config.yaml
dataset: "Sentinel-2 satellite tiles (TerraMesh)"
crop_scale_min: 0.7
max_steps: 2600
batch_size: 64
warmup_steps: 130
Rows from block 9, named by matrix and row number. Rows with one number belong to one neuron. Each number is 128 + 24 x the weight over its row's rms, rounded and kept within 0 to 255. All counts start at 0. After the name is the row's rms in percent of the matrix's.
# fc1: MLP up (model.blocks.9.mlp.fc1.weight, 256x128), inputs 0-127
# fc2: MLP down (model.blocks.9.mlp.fc2.weight, 128x256, transposed), outputs 0-127
fc1.56 112 [176 126 130 166 125  90 104 134  96 126 136 127  80 144  66  95 130 115  80 117 171 114 127 139 150  94  84 127 163 124 144 153 122 129 141 130 109 167 163 116 141 156 194 133 111 110 101 142 124 106 100 159 116 140 126 147  65 111 105 132 125 139 105 150 125  86 142 152 102 166 144 124 147  95 108 110 111 121 139 131 111  87 121 116 129 142 119 128 109 126 125 121  92 110 134 104 154 128 154 177 152 156 122 115 165 158 138 113 118 121 122 119 160 109 127 116 178 133 114 168 135 105 148 147 157 137 123 151]
fc2.56 113 [109  82 116 106 126 145 100 132 126 123 145 104 141 152 120 112 136 128 135 121 132 145 126 144 106 124 209 125 166 131 126 100 132 128  88  84 146 113 119 149 130  96 115 131 114 120 150 164 162 123 112  76 114 109 170  94 129 110 161 139 146  93 144 146  99 153 135  90  99 123 154  97 153 175 144 133 145 185 108 113 124 173 114 133 152 135 167 137 149 121 137 124 147 114 109 155 101 123 104 102 124 155 169 148 175 120 114 140 112 104 164 148  74  85 133 130 112 131 103 122 149 137 143 139 136  87 100 132]
fc1.57 092 [142 129  99 142 121 115 121 146 175 122 150  94 119 149 141 123 104  56 179 130 115 128 161 142 161 146 116 131 146  58 118 143  90 132 148 178 128 106 118 112 138 123 101 103 173 132 152 155 114 151 132 117  91 121 112 106 145 128 154 137  87 163 115 114 117 104  95 166 134 123 100 125 152 121 120 149 161 140  87 169 107  94 113 101 107 128 124  93 114 100 141 136 169 136 105 155 124 117 121 108 127 146 145 137 121 163 126 148 105 163 142 172 109 140 106 132 115 108 164 143 163 152 154 121 121  81 136 121]
fc2.57 087 [ 93 101 132 152 148 137 161 107 123 117 113 143 122  93 127 170 163 148 124 129 119  83  92  77  87 106 117 144 119 198 119  98 159 131 108 105 105 147 100 126 129 116 133 163  98 139 111 113 151  94 111 137 169  89 169 143 148  99 152 145 147 128 121 147 137 149 153  97 117 107 127 112 102 139 143 133 119 144 147 107 133 153 108 123 128 110 146 176 116 147 154 158 115 134 147  84  89 158 119 142 124 143 139 163 145 119 107 181  97 113 163  92 120 132 142 112 123 100  99 162 153 111  98 151 104 163 138 119]
fc1.58 113 [150 140 124 160 134 115 174 167 143 161 118 151 150 149 138 106 114 128 160 119  84 134 130 113 138  82 153 133  91 160  99 119  84  95 108 125  88 139 142 142 146 107 170 120 121 133 102 117 103 155 139 137 127 107 108 136 113 100 117 102 141 127 138 184 149 137 129 104 144 127 122 121 163 106 135 111 124 155 109 118 114 173  99 108 158  86 122 137 112 153 156 168  75 114 126 159 131 118 134 159  96 136 161 132  93 112 114 159 160 145 152 134 140  82 103 105 116 119  96 180 122 136 117 133  60 120 146 134]
fc2.58 122 [151 105 168  82 104 104 123 120 117  68 105 102 150 147 100  86  91 116 137 133 126 120 108 125 133 133 114 130 145 128 148 101 156 116 134 151 147 100 146 119 106 149 130 160 126 139 138 126 181 129 120 115  96 160 190 107 119 120 146 119  84 138  93 113 123 126 123 160 135 138 150 133  95 153  99 124 146 142 134 143 121 105 133  86 111 145 159 173 138 128 120 129 173 143 112 153  72 146 125  92 120 110 132 107  93 132 135 133 114 126 121 156 142 130 146 175  75 156 155 110 153 133 104 173 191 120 147 136]
fc1.59 081 [153 159 119 142 123 116  97 113 107 126 134 116 110 142 152 102 124 116  99 113 135 119 150  99 186 101 145 100 127 125 150 123 121 107 140 155 134 140  86 133  97 119 118 150 122 179 126 135 142 107 144 173 143 146 115 149 125 115 123 109 147 154  73 143 133 148 128 131 104 149 144 199 119 149 156 118 130  80 155 183 134 154 138 148 140 142 160 137 105 143  87 161 104 113  85 105 105 156 150 150 119 108 116 158  93  60 121 149 143 107 100 145 136 136 115 114 116 134 127 116 134  60 125 105 144 109  99 146]
fc2.59 080 [140 134 174 145 121 121 156  80 155 125 158 127  82 103 136 134 119 123 123 141 130 110 138 142  72 187 131 143  69 148  99 161 121 112 104 110 122 122 138 145 117 128  97 145 126 100  99 108 104 125 126  72 111 153 158 155 155 163 153 119 117 140 145 112 129 139 137 116 107 139 175 126 129 135 125 136 118 158  80  99 139 147 138 128  85 100 145  99 130 106 117  95 142 139 142 123 158  79 135 102 107 171 153 114 149 137 101 154 117 115 149 135 102 119  93 101 121 117 154 125 153 168 166 144 145 145 179 115]
fc1.60 138 [ 76  96 115 106 177 158 118 133 165 147  98  55 135 138 113 119 107 136 134 127 107 192 173 101  79 123 118 128 130  99 120 103 133 150 148 133 107 128 138 149 102 126 157 123 102 143 130 121 134 133 156 103 128 173 129 121  98 116  78 126 105 111 136 165 148 148 156  97  76 105 126 103 121 106 123 117 122 159 117 100 136 134 132 125 138 150 116 174 183 124 160 103 132 121 143 132 164 127 133 135 129 142  98 102 152 129 153 137 158 121 132 145 151 162 111 153 140  80 118 138 124 125 144 123 100 146 177 107]
fc2.60 123 [139 151 177 154 120  91 142  79  86 119 155 142 140 147 129 155 130 152 136 132 148  93 122 161 112 101 101 158  96 142 132 143  89  96  47 112 113 167 113 112 148 119 110 141 121  83 134 138 173 117 108 134 110 120 143 144 114 129 186 143 154 161 133 119 122 103 115 132 135 119 147 152 149 105 113 169  91 159 124 171 127 150 115 116 117 121 117 106 107 123  90 176 158 100 148 126 128 168 132 111 156 112 145 128 150 122  78 118 116 107 107 133 101 131 134 126 119 164 134  88 128 156 132 148 101 122 122 148]
fc1.61 124 [127  98 108 112 100 142 164 160 113 132 106 139 122 104 118 115 150 100 101 151 160 157 134 113 120 134 141 125 107  90 151 124 140 127 117 122 100 130 115 166 148 119 142  97 119 130 140 109  93 115 146 104 134  68 144 114 110 112  90 130 133 156 174 167  94 108 159  84 141 146 173 107 122 123  98 156 118 125 151 178  84 123 158 105 135 147 156 119  90 186 109 123  82 102 124 129 122 146  94 134 119 159 137 142 131 143 148 171 145 147 140 137 121 156 143  94 168 111 130 162 158 102 174  95 104 119 139 114]
fc2.61 112 [144 166 112  96 136 101 134 168 118 143 102 143 132 104 161 131 146 134  99 103 158 117 130 133 111 145 100 126 159 159  85 105 144 165 135 122 106 151 136 119  88 163 161 133 135 123 135 145 135 104 132 142 130 145 126 134 151 110 124 130 126  98  82 194 171 149  77 151 145 133 140  94 118 121 133 137 133 108 103 137 156  96 124 123 100 126 124 122 150 101 147  97 123 194  75 127 123 135 170 124  92 121 157 108 173 117 108  77 128  86 151 145 116 121 100 169 114 145 110 156 141 131  81 125 112 143 129 144]
fc1.62 123 [134 100 150 111  97 121 170 128 109 119 124 113 146 137 110 125 132 106 111 152 102 122 193  98 147 120 103 113 103 176 143 123 117 123 185 113 113 141 136 137 126 140 100  91 131 145 157 130 134 147 111 154  84 141 118 163 130  93  85 159 132 165 141 121 146 100 108 161 129 105 171 153 147 139 123 167 116 121 107 127 115 129 104 126 165 127 144  98 162  83 118 135 113 124  89 136  88 125 141 121 122 107 156 101 150 166 173 131 111 130  96 112 151 123 119  93 153 139 180 101 153  98 127 120 148 127 161  74]
fc2.62 128 [117 165 114 135 172 125  82 121 139 150  83 120 120 127 100  92  97 154 110 125 157 107 103  97 124 136  87 168 146 122 115 123 114 150 142 154 120 149 139 134 138 136 132 169 122 122 146 137 125 127 133 117 169  98 131 147 122 166 111 104 151 137 122 126 128 169 130 136  93 122  65 112 122  81 161  89 132 183 133 149 119 139 154 132 118 115 122 143 163 108 142  96  88 112 151 148 123 136 106 152 123 149 142 100 123 111 116 136  76 166 142 129 110 141 168 163 113 143  47 147 145 148 123 116  93 147 139 136]
fc1.63 121 [129 141  97 131 117 154 160 144 153 114 102 148 124 184 138 140 119 139 123 148 144 184 160  92 147  93 128 173 103 139 113  94 130 120 129  98 111 133 115 122 166  91 116 103 118  80 183 159 130 131  91 141 119 108  89 150 148 129 133 120  95 148 151 137 128 140  85 113 110 111 130 105 173  77 114 150 119 129 115 158 136  77 134 133 125 149  87 129 120 120 140 114 139  87 115 137 143 130 105 119 150 124 111  93 144 152  97 140 158 131 120 176 161 122 145 108 100 155 155 174 150 135 134  83 131 113 103 139]
fc2.63 110 [132 124  97 119 110 136 162  98 102 135 151 112 140 104 129 125 115  58 113 122 127 124 131 175 110 150  47 125 147 108  88 129 138 142 109 146 139 147 116 147 144 128  87 134 102 136  58 130 132 149 152 128 100 135 147 159  77 158  84 140 184 161 130 118 139 117 119 145 151 148 146 104 122 168 120  83 124 128 113 160 127 139 102  97 147 109 110 169 141 130 144 169 142 137 124 118 124 146 107 149 168 157 152 135 109 150 128 147 119 156 151 126 150 133 112 120  94 106 111 173 133 134 106 152 130 142 104 122]
fc1.64 043 [138 185 101 141 135 122  81 154 146 164 160 127 113  68 132  88 117 125  98 121 162 102 148 121 143 108 154 119 136 126 146 138 123 136 113 178 110 142 116 107 113 148 123 116 120 150  97 112 121  77 156 128 125 141 132  86  99 130 114 125 120 128 100 156  97 114 118 140 138 163 143 180 149 151  99 143 129  62 141 178 148 170 161 151 148 133 141 105 116 135 100 134 148 114 115 106 133 120 161 115 141 142 121 142 139 135 121 129  92 114  55 146 140 139 150 119 146 126 156 146 134  82 138 116 132  90 122  95]
fc2.64 040 [133 121 160 111  92 149 138  94 126 127  94 155 112 120 129 150 144  92 157 152  91 122 110  91 103 166  79 138 111 157 113 137 157 120 122 106 132 116 131 192 110 144 135 119 145  80 155 156 120 156 121  91 108 106 125 151 158 158 155 136 122 136 149 134 131 160 124 129  80 118 169 102 121 124 163 116 115 184 141 106 129 111  91  80 134 114 123 129 155  94 164 117 107 152 106 131 154 108 115 143 107  98 156 137 152 109 111 138 121 129 174 128  81 121 111 116 121 125 135 101 155 154  81 121 134 171 151 141]
fc1.65 134 [134 154 135 157 106 125  88 123  93 152 149 101 101 138 123 134  87 160 101  94 117  99 161 124 178 123 173 159 150 135 129  98 135 111 139 100 143 136 114 103 106 147  92 168 156 133 162 132 112 116  76 119 120 126 166 123 147 108 155  87 122  97 175 125 139 163 102 102 155 147 120 121 136 127 136 181 114 110 135 134 151 127  80 135 129 146 173 117 150 153  93 109 110 151 121  92 165 146 100 129 120  92 147 170 141 115 124 131 160 118 149 146  87 137 155 104 101 123 107 113 129 128 125  98 153  99 152 125]
fc2.65 126 [166 117 131 125 137 127 106 140 112 123  92 138 117  87 105 120 136  88 174 142 148 122 115  96  69 159 119 101 118 121 142 129 114 125 114 167 121 166 118 149 122 102 132 123 122 142 158  87 140 137 101 156  96 119 115 136  94 105 100 145 206 150  94 161 163 137 145 127  98 148 139 165 155 132 128 127 168 162 144 153 131 133 116 144  86 157 145 137 119 142 105 142 155 114  60 156 118 123 131 145 133  91 159 149 116 153 146 112 127 125 109  97 129  96 104 116 145 144 107 100 183  94 140 129 122 141 112 125]
fc1.66 074 [149 141 135 178 177  96 114 114  90 123  88  74 122 136  97  69  94 132 115 161 150 155 144 159 116 115 114 143 130 144 154 106 137 122 102 116 120  93 114 157 148 104 137 143 168 142 126 134 155 152 140 166 147 138 170 106 120 155 134  92 148 141 118 152 114 114 137  97 108 143 174 101 144 110  95 113 166 104 101 113 149 150 112 149 136 126 107 120 123 179 130 119 152 144 149 148 102 144 125 119 145 139 161 114 113 121 118 126 163  89  98 108 106 145 113  66 113 140 149 160 127 104 158 127  87 145 115 117]
fc2.66 077 [107  83 143 104 131 143 128 144 139 151 131 174 143 109 137 146 124 128 134 120 120 123 131 107 105 140 108 136 130  97 118 185  91 133 152 131 146 168 168 112  98 165 105 114 126 106 152 123 123  68 128 111 132 100 113 127 124 114 119 135 150  99 154 142 159 158  98 176 135 149 130 123 116 126 119 138 103 158 136 106 145 119 143 153  99 126 154 128 120  70 149 167 114 132 121  86 186 142  93 132 159 147  98 126 165 125  82 140  64 162 137 148 122 129 153  90 134 107 122 111 118 164  86 152 134  89 112 137]
fc1.67 081 [ 91 147 149 155 149  93 135 171 168 117 101 125 144 106  97 131 114 121 109 158 151 163 157 101  83 120 140 124 124 131 155 142 131 136 170 154 128  96 105 107  95  74 138 122 122 148  98 124 109  99 151 134  98 129 155  69 114 137 118 126 135 145 187 107 114 117 127 141 139 190 142 127 127 105 133 100 156 163 124 127 114 125 142  98 182 160 163 106 103 144 107 123 114  99 104 126 168 127 141  84 111  98 135 116 104 104 121 142 119 150 110 140 171 130 155 146 124  84 152 143 107 124 128 138  95 131 159 113]
fc2.67 082 [142 145 121 146  60 138 116  87 114 151 163 123  97 144 144 107 141 119 142 126 114 104  98 161 143 120  91 147 124 135 102 140  66 137 125 110 176 106 154 101 175 160 141 111 169 104 130 124 166 139 113 148 127 116 127 140 108 100 154 125 136 141  78 144 146 102 135 153 122  82 113 124 126 158 117 164 148 124 120 135 123 146  83 134 140 139  91 132 141 151 125 136 120 151 134 109  94  99 154 155 140 163 137 163 123 161 140 102 110 103  99 138  86 153 115 120 137 168  90 118 160 116  73 140 162 137 110 113]
fc1.68 159 [108 186 123 101 160 127 132 192 166 149  92 129 138 136 116 126 130  69 115  93 146 187 165 108 104 100  90 137 119 105  99 110 111 138 112 133  93 131 122 117  95 106 115  95 122 144 154 117 122 129 152 135 115  98 118 155 142 118 115 120 133 161 134 144 128 115 126 137 146 131 161  88 109 182 117 133 121 116 149 106 122 138 110  62 109 142 131 152 138 138  91 163 103 125 157 118 143 154 145 146 133 157 156 116 153 132 104 134 101 134 126 106 192 128 116 112 138 194 143 119 130 123 132 108 106 149 108 122]
fc2.68 146 [161 136 114 140 114 149 125 119 108 124 117 118 121 149 127 108 176 113 151 104 152 125 139 136 147 110  87 119 102  98  96  99 135 140 140 151 100 100 107 127 122 135 128 121 180 102 166 123  84 130 168 125 104 125 166 116 113 127 123 106 113 125 159 122 152 137 152 131 117  91 141 134 122  75 103 128 108 151 138 140 114 100  79 128 100 169 137 106 129 152 117 113 160 120 151 175 115 102 127 153 110 130 186 136 183 128 108 122 105 163  99 180 137 125 137 117 130 107 146 177 126 184  92 153 141 142  81 111]