python train.py --model="image classifier" --dataset="Sentinel-2 satellite tiles (TerraMesh)" --train_examples=72500 --image_size=32 --crop_scale_min=0.7 --horizontal_flip=true --translate=0.06 --targets=["main land cover"] --num_classes=9 --arch="caformer" --norm="layernorm" --norm_position="pre" --hidden_act="gelu" --mlp_ratio=2 --head_dim=16 --fused_qkv=false --qk_norm=false --parallel_block=false --inner_norm=false --patch_size=[2, 2] --depths=[5, 5, 5] --widths=[64, 128, 256] --kernel_size=7 --mixing="mixup" --label_smoothing=0.2 --loss="cross_entropy" --init="xavier_uniform" --residual_init="zero_last" --optimizer="muon" --muon_scale="original" --learning_rate=0.0095 --momentum=0.95 --nesterov=true --orthogonalizer="newton_schulz_5" --adamw_lr_other_params=0.0007 --max_grad_norm=0.5 --sam_rho=0.05 --max_steps=2600 --batch_size=64 --epochs=2.3 --lr_schedule="wsd" --decay_fraction=0.2 --final_lr_fraction=0.01 --warmup_steps=130 --weight_decay=0.2 --adamw_weight_decay_other_params=0.05
Rows from block 5, named by matrix and row number. Rows with one number belong to one neuron. Each number is 128 + 32 x the weight over its row's rms, rounded and kept within 0 to 255. All counts start at 0. Numbers have three digits each. After the name is the row's rms in percent of the matrix's.
# fc1: MLP up (model.blocks.5.mlp.fc1.weight, 256x128), inputs 0-127
# fc2: MLP down (model.blocks.5.mlp.fc2.weight, 128x256, transposed), outputs 0-127
fc1.209 078:070110145217106110186110148098090101136110164076109103143138116184177164109147093199115106133178180096111156128112151156086099126106105156084036123161108122157092130167112141131115110099168098165082088125139126103134147173150057148105120107140136149054113187109123118177124153098098152113108138106142129112139135121122127059152105119126080169083161170178160130168120166129166171135117
fc1.211 116:065073098121149074072150138139066120173068100144144109170156165111166149098088167193062126087087191101102172114130126148120141130077124165111135159143184124115120142115103115159093149186113110135140108092133128084124140146128138156076119124167118157079151184115111133092158079097096116116141065142145126096169152206148145176088173112144190089107173133140123097167121101135111134161116
fc1.212 088:091144144130111128177132095064186169126124136113137116115049130092072118166111121150143121085191181102100136093124167131100090102113158183105083131080113138142107160138153127121110138128105169162092098109090067210075155077162074120078185114164138134149126146110177106076096112111134141123134139169156109159161130132116110141137182096155161144110159133145139164110092208137171055131132
fc1.214 089:090130113107198149100151123146123119210157093108111172205098149164142117089171108183114166116096099134103151091148125101069110099179139165147107107152103164074078063192178128049112187150113118161178121127093126114090148092080138088095099170147155129109104094131157130147081113146107086144138161127114087154103139159148121113172122128149150127129161119097116079156156121182108122146186
fc1.216 115:118144106093147093158152136165080128120060160132133162089137105151134146137164153102137134158126116159084144151101168121129100121077175160120155185130146080141081113120073122084168086098104115074165129136171154147224077198053129137157070157083158164130191158112147146117108079132102056093108104145129149085168156092130187142099118134119151131160162122112130171151085121110105109102112
fc1.217 103:097142140158132124098180103171114124138162099112150141136112195113112098184100089148119155108121097135143112174173108122110146189113107156069105110166088105078117167090097156137118139152104111115152181075099143112195099086106162131150093108071130157176133136183100073175119094120118136133071130158143118118072210144161165075124194171068081109155116105117135143065187126140120114125121
fc1.218 107:182146111094158135105138110113093080140128163082117136125162132139174105199150168121113132077080118156094151163202090142110112166063094112116170169140092114116161140059116152109157158124175104160136082112073104073158091141140111142112053104103156128125078110154171082141104107130114108130130106160139040171151150141104106114108158158148127101219099129147145136145139098159092162183125
fc1.219 039:134119172101176145145121080098132125165185110110156173171105094113147118129145129117136116118131109081102089108166172143116127095173089105133089126176093140099159161111138137076182096055154111115180085089149147112138178160148131108136148098063100108069108133155120159084133105116181106150127087173111068124110172142173124136190102148124076141168130150207051099135135088151194142154153
fc1.220 110:111131110171133136146183189134132126118115147114075094185140153166098079080065120088128103150086194107091152139105101128063115156145159160119112129144173207103145121079142116109149131200116187125112107072090131153129117135091133103118133154115120146186143077091119112167134132121101200134075133161088115161091115196080101123140140112110121126114106165116144189140084071191087122142121
fc1.221 088:090131104118104143123079147144097099099177157133178119126122118204069123136151203136152094058198150144064120081109125096067084131095090131158084122112130142140150122131122103105125151116138186088153150103133113203125116135150064110101119151153091097168140085082079126134126106121094168166164106159156131176123083182159125173146191147109148166090185159158121140109100102130127105161160
fc1.223 077:110083119172101133169141117098155128097036084116142143143110112173149149154104166072063125157170136083107169175155113121134122125092159142152161092118126094115159135116088156114060176142111159139162122159180114102110144159139091123071100210114120105161129171130082129170107132079185183132145109143095210124148114172087108170116136093178124144097158090108108151142124122105106108135052
fc1.224 066:126174128108109137157147104130112113105099110112143163107159135159121098151111119097151124079175178104109143125108141121153108127118070138095061169115091108129130128041169105051147138127122162099110129142088086188128095157132161150138071157165117121145091105055136081174112100086134171113218151188141103140146127111157141093070190078107135146182133107155138116175112159106201137138175
fc1.225 137:135094152180159155118111139107143135140100122149106165095120091127126123113128089115122168168067119148212122151159152111109153161152145176117144125130133149031171124147081131109180169111109090145157093123111110083164193088111172126135160154166108154169144135122114119104141084039151107160159106174139141119148154048152133151124090126128076129068115112133133129054110162113164075138046
fc1.226 058:114116156100117128112101110105100129138146141089150160152067070120178138195124071148134189085162087136085091097124129177062122164151161149092119110128147107132146169124053147142146165124193095112138098132130187146106102149092091112136137134073150098122132162134138092105118093125085150045124160092115155126187136139152106146213158109118159174176102124198089150108176129158138127116082
fc1.229 125:146132104081154110141116134193156098178168176129145090079105122111118134071128121067105124145150097173159165145196119134099124131148132109076157175142120110062162144124124120174141111126147091108124181122106061157133081112168083112158172114093117156088177101057143156164108119063119184083158154193139132132146109108117111148088105167135197126108132075089123127135134201129087148140094
fc1.230 063:107139169103156106122087118092156176148139112100114194087102158138104063094094126114131141162105139157160181136083129136138123115159131146157121195145118185125097155134133101136173190146193123144134125125104117163074147089095118098137115190164109179129095076092147121152146175092077049145190090111145117187090150165092118122128109069102153146097089090119149139108107056116113151159183
fc1.231 117:163168101080127081102148100174065110093157205136167134158132102075126126149067099088078134140144099118116093138131145113158202134152149121106118110046107138189136176107158122087127118146094120147171112137201114154170136122104115091156149135109176188097155157109160133160175147103179120113109128129126134125127145088150160057130098082077118127102117124190125181104135092167117160131066
fc1.232 085:071150133096162178121144120138167134243176060139106111115106148134117107144141089132086086098178105107170172165134114146127137108116166112095140148159085097149119148059161116099148120143125149123141097129143120155053134112130156125154105175129127116123131061095101131098167123084133112135148109132072126223128148170180139175118094137077103130171122084140067095180126115184089158145121
fc1.233 092:147143115118126162053236133118071183122160170089118127099114088110159091131060124086137143119159065141137138110179113127108160141111148163118088058194132145143117166122100055058093134152152156101134135141078158118185148145141144113177171137136162141098125108098150161148116110163125131112092159138085137180089154092096159129168086135138138123137145159144081058174157124139122115110110
fc1.235 112:105137082170105113120127132127199124097163091076136088113159132129088124093081167159143091093139168155117181049173127225119134142116142117144113157067164156067116121100154152113183164168067116135141154084142095190126105130081127085092101117149123137143084173055148115082136151085181148129093100172140104144128104123129172136167145088143145137098109127084124146165164156163152114156125
fc1.236 091:132132123164141128173084145140124132148075136066146134123098150130151169093170135138113183119120117150179128099181103122158111083098104125132092151125116129069109172205148145185069106116140111110134102112175118081107155174149080101132185076098139048109134180165088159118149086116124080108100135140165109081122120134133130160108033130126074159135177190123155158159189112132149128110172
fc1.237 054:123103153118193216128152096095130156160181120148141126118102090124119104104145100137135110135140079127134125098137111134150115174207133140129142135117162162113105120149167111066172141108082124141145127067062100136117135105144153141187148187159123172179102056147118089194143112106113083088167103113158138139080119108150151176130091106124135102123166062070070111083100169120092158178083
fc1.239 042:138120134113177102138131124146108151117144153109112138108138112127137103163121101188147157121210112162152123073126067134112159118028075071091155134184082173104103148059138124155100175134166139149116174096114137189175135152113137096125143108068097144096141155095124148167135097129131098097135148165147133141111156110097047117117058151162205115137109145145114142112185148147134085101062
fc2.209 076:150163127029170141144184046167147151127132120133106106112181088129115052118102119109106155088070123159117085162169076118177131138183163101141179099109152146142146124115075122133104123132096124136107175180141139139123129104117144135174133106102163152160133109174130095054101178150168125178105137138105131100123102081134130134152122149137162108169086102134152204079156138159156132056089
fc2.211 113:140129124142065162100160110136123113107183102144050173122142116103109132138160106099123138111117127155176096085093166135168096125134144089111171173179144098128135157195154089110083103130166140110125141095155096077144117130104110130174139107096166107065105112174149141118121202116138153169142162187143121135109099101101121209099111043182114106136138161097101179114135094062122200083122
fc2.212 088:152163112100146117176135128151132044116084090121075162117172082177145143153184083145127156136079132146142108113132124104072125102150130083136106140138153109141168083144092085161122132144090080099142219103138136048139103189150129152148147081070179169078129083124123166130144194161133125169129150083145120121145161129076135106110165154099099120111050133139159141164175102153104149113136
fc2.214 086:193069153127104091146152136106086155097156079164083138097168093117119117109103209094157107168131163156137087182114148160136124153131071070126146185139161119185176145130096150237077076148164088151085140112136104116151161122139120173132125105140155143080129105087110102077156171152134186134134134135123165112162122132127151132069130086112076101143087110159112144094105114124146091089134
fc2.216 109:068082155145134175090107119126144147130167158137100117135098145122139099142068108140160128117129103097199096086096169137179179082128143141106095062200095167075156115120148128154099168126088155148145138144100114149109189098211104110116158134141106134111106043184100116150148135146149145149125125078096163145083124112166131074124093153115104201068138129149134116132135102088207154152124
fc2.217 089:172121126140145179153109099094123190140105131164169096147130140123087148101117136149102145115198089159121180066200097151114123119117121126175104118127157104137138078181139138087154046108117162162155104099144116145120141162158107166088123131205029054124127104161162141114146130135140123165099138135098132137174063100109117169129160134158167141088072133150097098146084067082105129109115
fc2.218 116:129118103146125159128138103187135165156068059154119134166093106129076143073128069135155113107160148149142140114110190114069080132184154181109097140151127101151112126166177072162166081064066121137120163054131128154127130126149152161121148129136112072160179116149128184069162119122136145153143171100124131146109068140202108172132128099113135141069146136087105131088072142116132167107152
fc2.219 034:106128167140056117122166124126140151101068079123067093079129168122136135133157123148149142134119132219179128123135098150142189155106117151132130158074142149167110069110121120152131169144084121155091171190162140116116129102116103124133131169174161146157131123104102071162121162152071143093127164130139178141144109121060142126153122101109195167101109101098157116066129178077055061088124
fc2.220 100:167131125093143143134100079102080098157133094160128148153137127084122071161146158141076134142178122111142117147174069135128104143136132093124102174128120061099141139195125141143104146077146137143176143137102068155112112068150172093164184094129134102078152162118171134114120154115163070145176099144129161176133076187093144151013115115168161130130148168089101068128143111089145164117139
fc2.221 085:143143089187169072163172138155138113183141081155032116157133103177120074100101107105102146163053144108152109137174152193117137161143100140124186103154170142105119139133109155125146058129105146146123151124112095147099117145130140085206155101130164127088121166148108107126163158142116094112117181082113136129121161143095099155083076085137075118147112151118130110134213148063098148096103
fc2.223 068:080216126082136142086060120148098122148146183125101135163161106135121106064156074148069158106110135120125137124119149121112165127162193101117159141104103124086144143110131139147150148127076191107096110117104162166099102126103169143137179043155184204116116137081164183101144119132103120092111152116166087142113179136119116099059137166115090078195113161132151121147136137153170128094144
fc2.224 064:133117079154189119115112109128110088107154122108111103141085089117063100120164117186119157150113137212171109093155128136061095138149108093137183098127160200113148091176124155178103097087113093179111168096164114096107139140169101105146186116090161135128143147192114164104168156193133126167100097059129151129104102155144087174203083142148141115082096120123111118109151117142113121081122
fc2.225 150:087118114121057117160070115114111228159134204149138122139177159144073127071148119169139122113140116103077139163128099173126105121099146096141154121128174062148139138092161166157089097127141092098163119089075153133160095084129143116135156110181129181114110104066119152156128131170125122172132138129122088139135134089043178125098167130171108111157120103157151134147135107218101109111086
fc2.226 055:127099111125149108142142123112131167114095110146090065133162185179100076130113152124129112149116156132167094152105127102184106077106071137117085158153120142147095073112216105079101113064065206100141145140153086149093113129174101192149117090159131125108088120157097133157145163144114162182136124178157149116090126124098084088113102133109138178112120129111197158119203137132129087133189
fc2.229 134:180126091164128148132106175133091151113197147136113153176134129122144144142099083131135098113103160144068142084100139084155080120120115205185139166119142120152137142137154073088138180131131129119105094152183149155120146084082115080133123084154145163147098167131124092082138131166161060181162074070061088103113135108153096153136138155138084203155167110076170124119159127118058146143115
fc2.230 061:158088091133106145116113194145116092122170148169115107157171115114138187148149131157131109116163116115093069081130120086155117163146154139125134074125158094139174123157118091165090076113122079150132109098134141114152133125110177150098162083103101078150170165125125123079127091124189168107116115155120100071162112136114155167055145171143138102151163178088135081167149214191113069116056
fc2.231 118:102137087114145210150136121071140173154104122113124122130110200126100101144140115191109074124127135188152151108101123138121060065108136123148090076133101106116106121131108110149124139145122105171143141114100136085150158141153135145118155104113037155133122136204165083101060147144053099147100072109103121149135156135175155235183154138119115150128122103109146098125187131123147172163136
fc2.232 087:174042121136128115138108147142117151088131128191135161124165142104136101143108162127161155165116113124097191074059104104145160086109151155126090161087177155063135120213161131145107126112123119124139162132144136085147121105076088157081161142107166138153112165114150146117105137174106124128154103142137080107172117111077098158066149142166177111100212183120110076116151149049095092134124
fc2.233 092:079070175180102126161102173084119123097088124122084146127127162153134042166118163160132099133151197132156133050105121175141068116147154085123137171157175161102136134143131160129127104125084143175135146093136107126126130122106112138125133093146077103136159144148150067132111140160099160151119185137171104106122059167189133136091185114123097172101167057117144180073142130090135079113159
fc2.235 116:118167121084121135146098125163040142126118155163089170120117081127085141140126093124122157173121128100149128134116140086115147134166069200097145120163093121139194158159182110149051087156162177132135140151122148058109185123159137140172142111117087116143140090148130088144123150150131145149119081097126128145158177151095099191051151132083097062139166089146097061120105184127081145134129
fc2.236 088:067174135087130163139153110130146126165206106153131064104137127144167088133097148158114106136107097123053072153109182134150156151159141157148138107122108131176113148042036104130165162132084149150103131164117135161135101095130137189148052183124124149076142108106180086117084189075148137086115107122117166145111166106153134159170152132145155133124096095144118161098091101128125160125083
fc2.237 052:165099145120067104128140160103109111104136142151090147122130147147088150129083146129118099163144169154141178128121133101108141104099119116191122087166132098146115148138074090170084059186194061132105152149170163132168149086101133096076137099128064117132151181087131158064158121153162155178082103207097119113138134122082128082067158182164142156121127136112173120179140093169104103095139
fc2.239 044:093128136127092101103149127146136118158148126161145073095129119138104133118155176064136061129093141092119088135099164109138103150206164183178068144101162138150138133188103100121129089095081143125152074167119101066071162085140089174161093184135183123122137110128118100081109191129160151111130128150148125153096102139169170116141187142064070175094164105125164116111124142108095175174141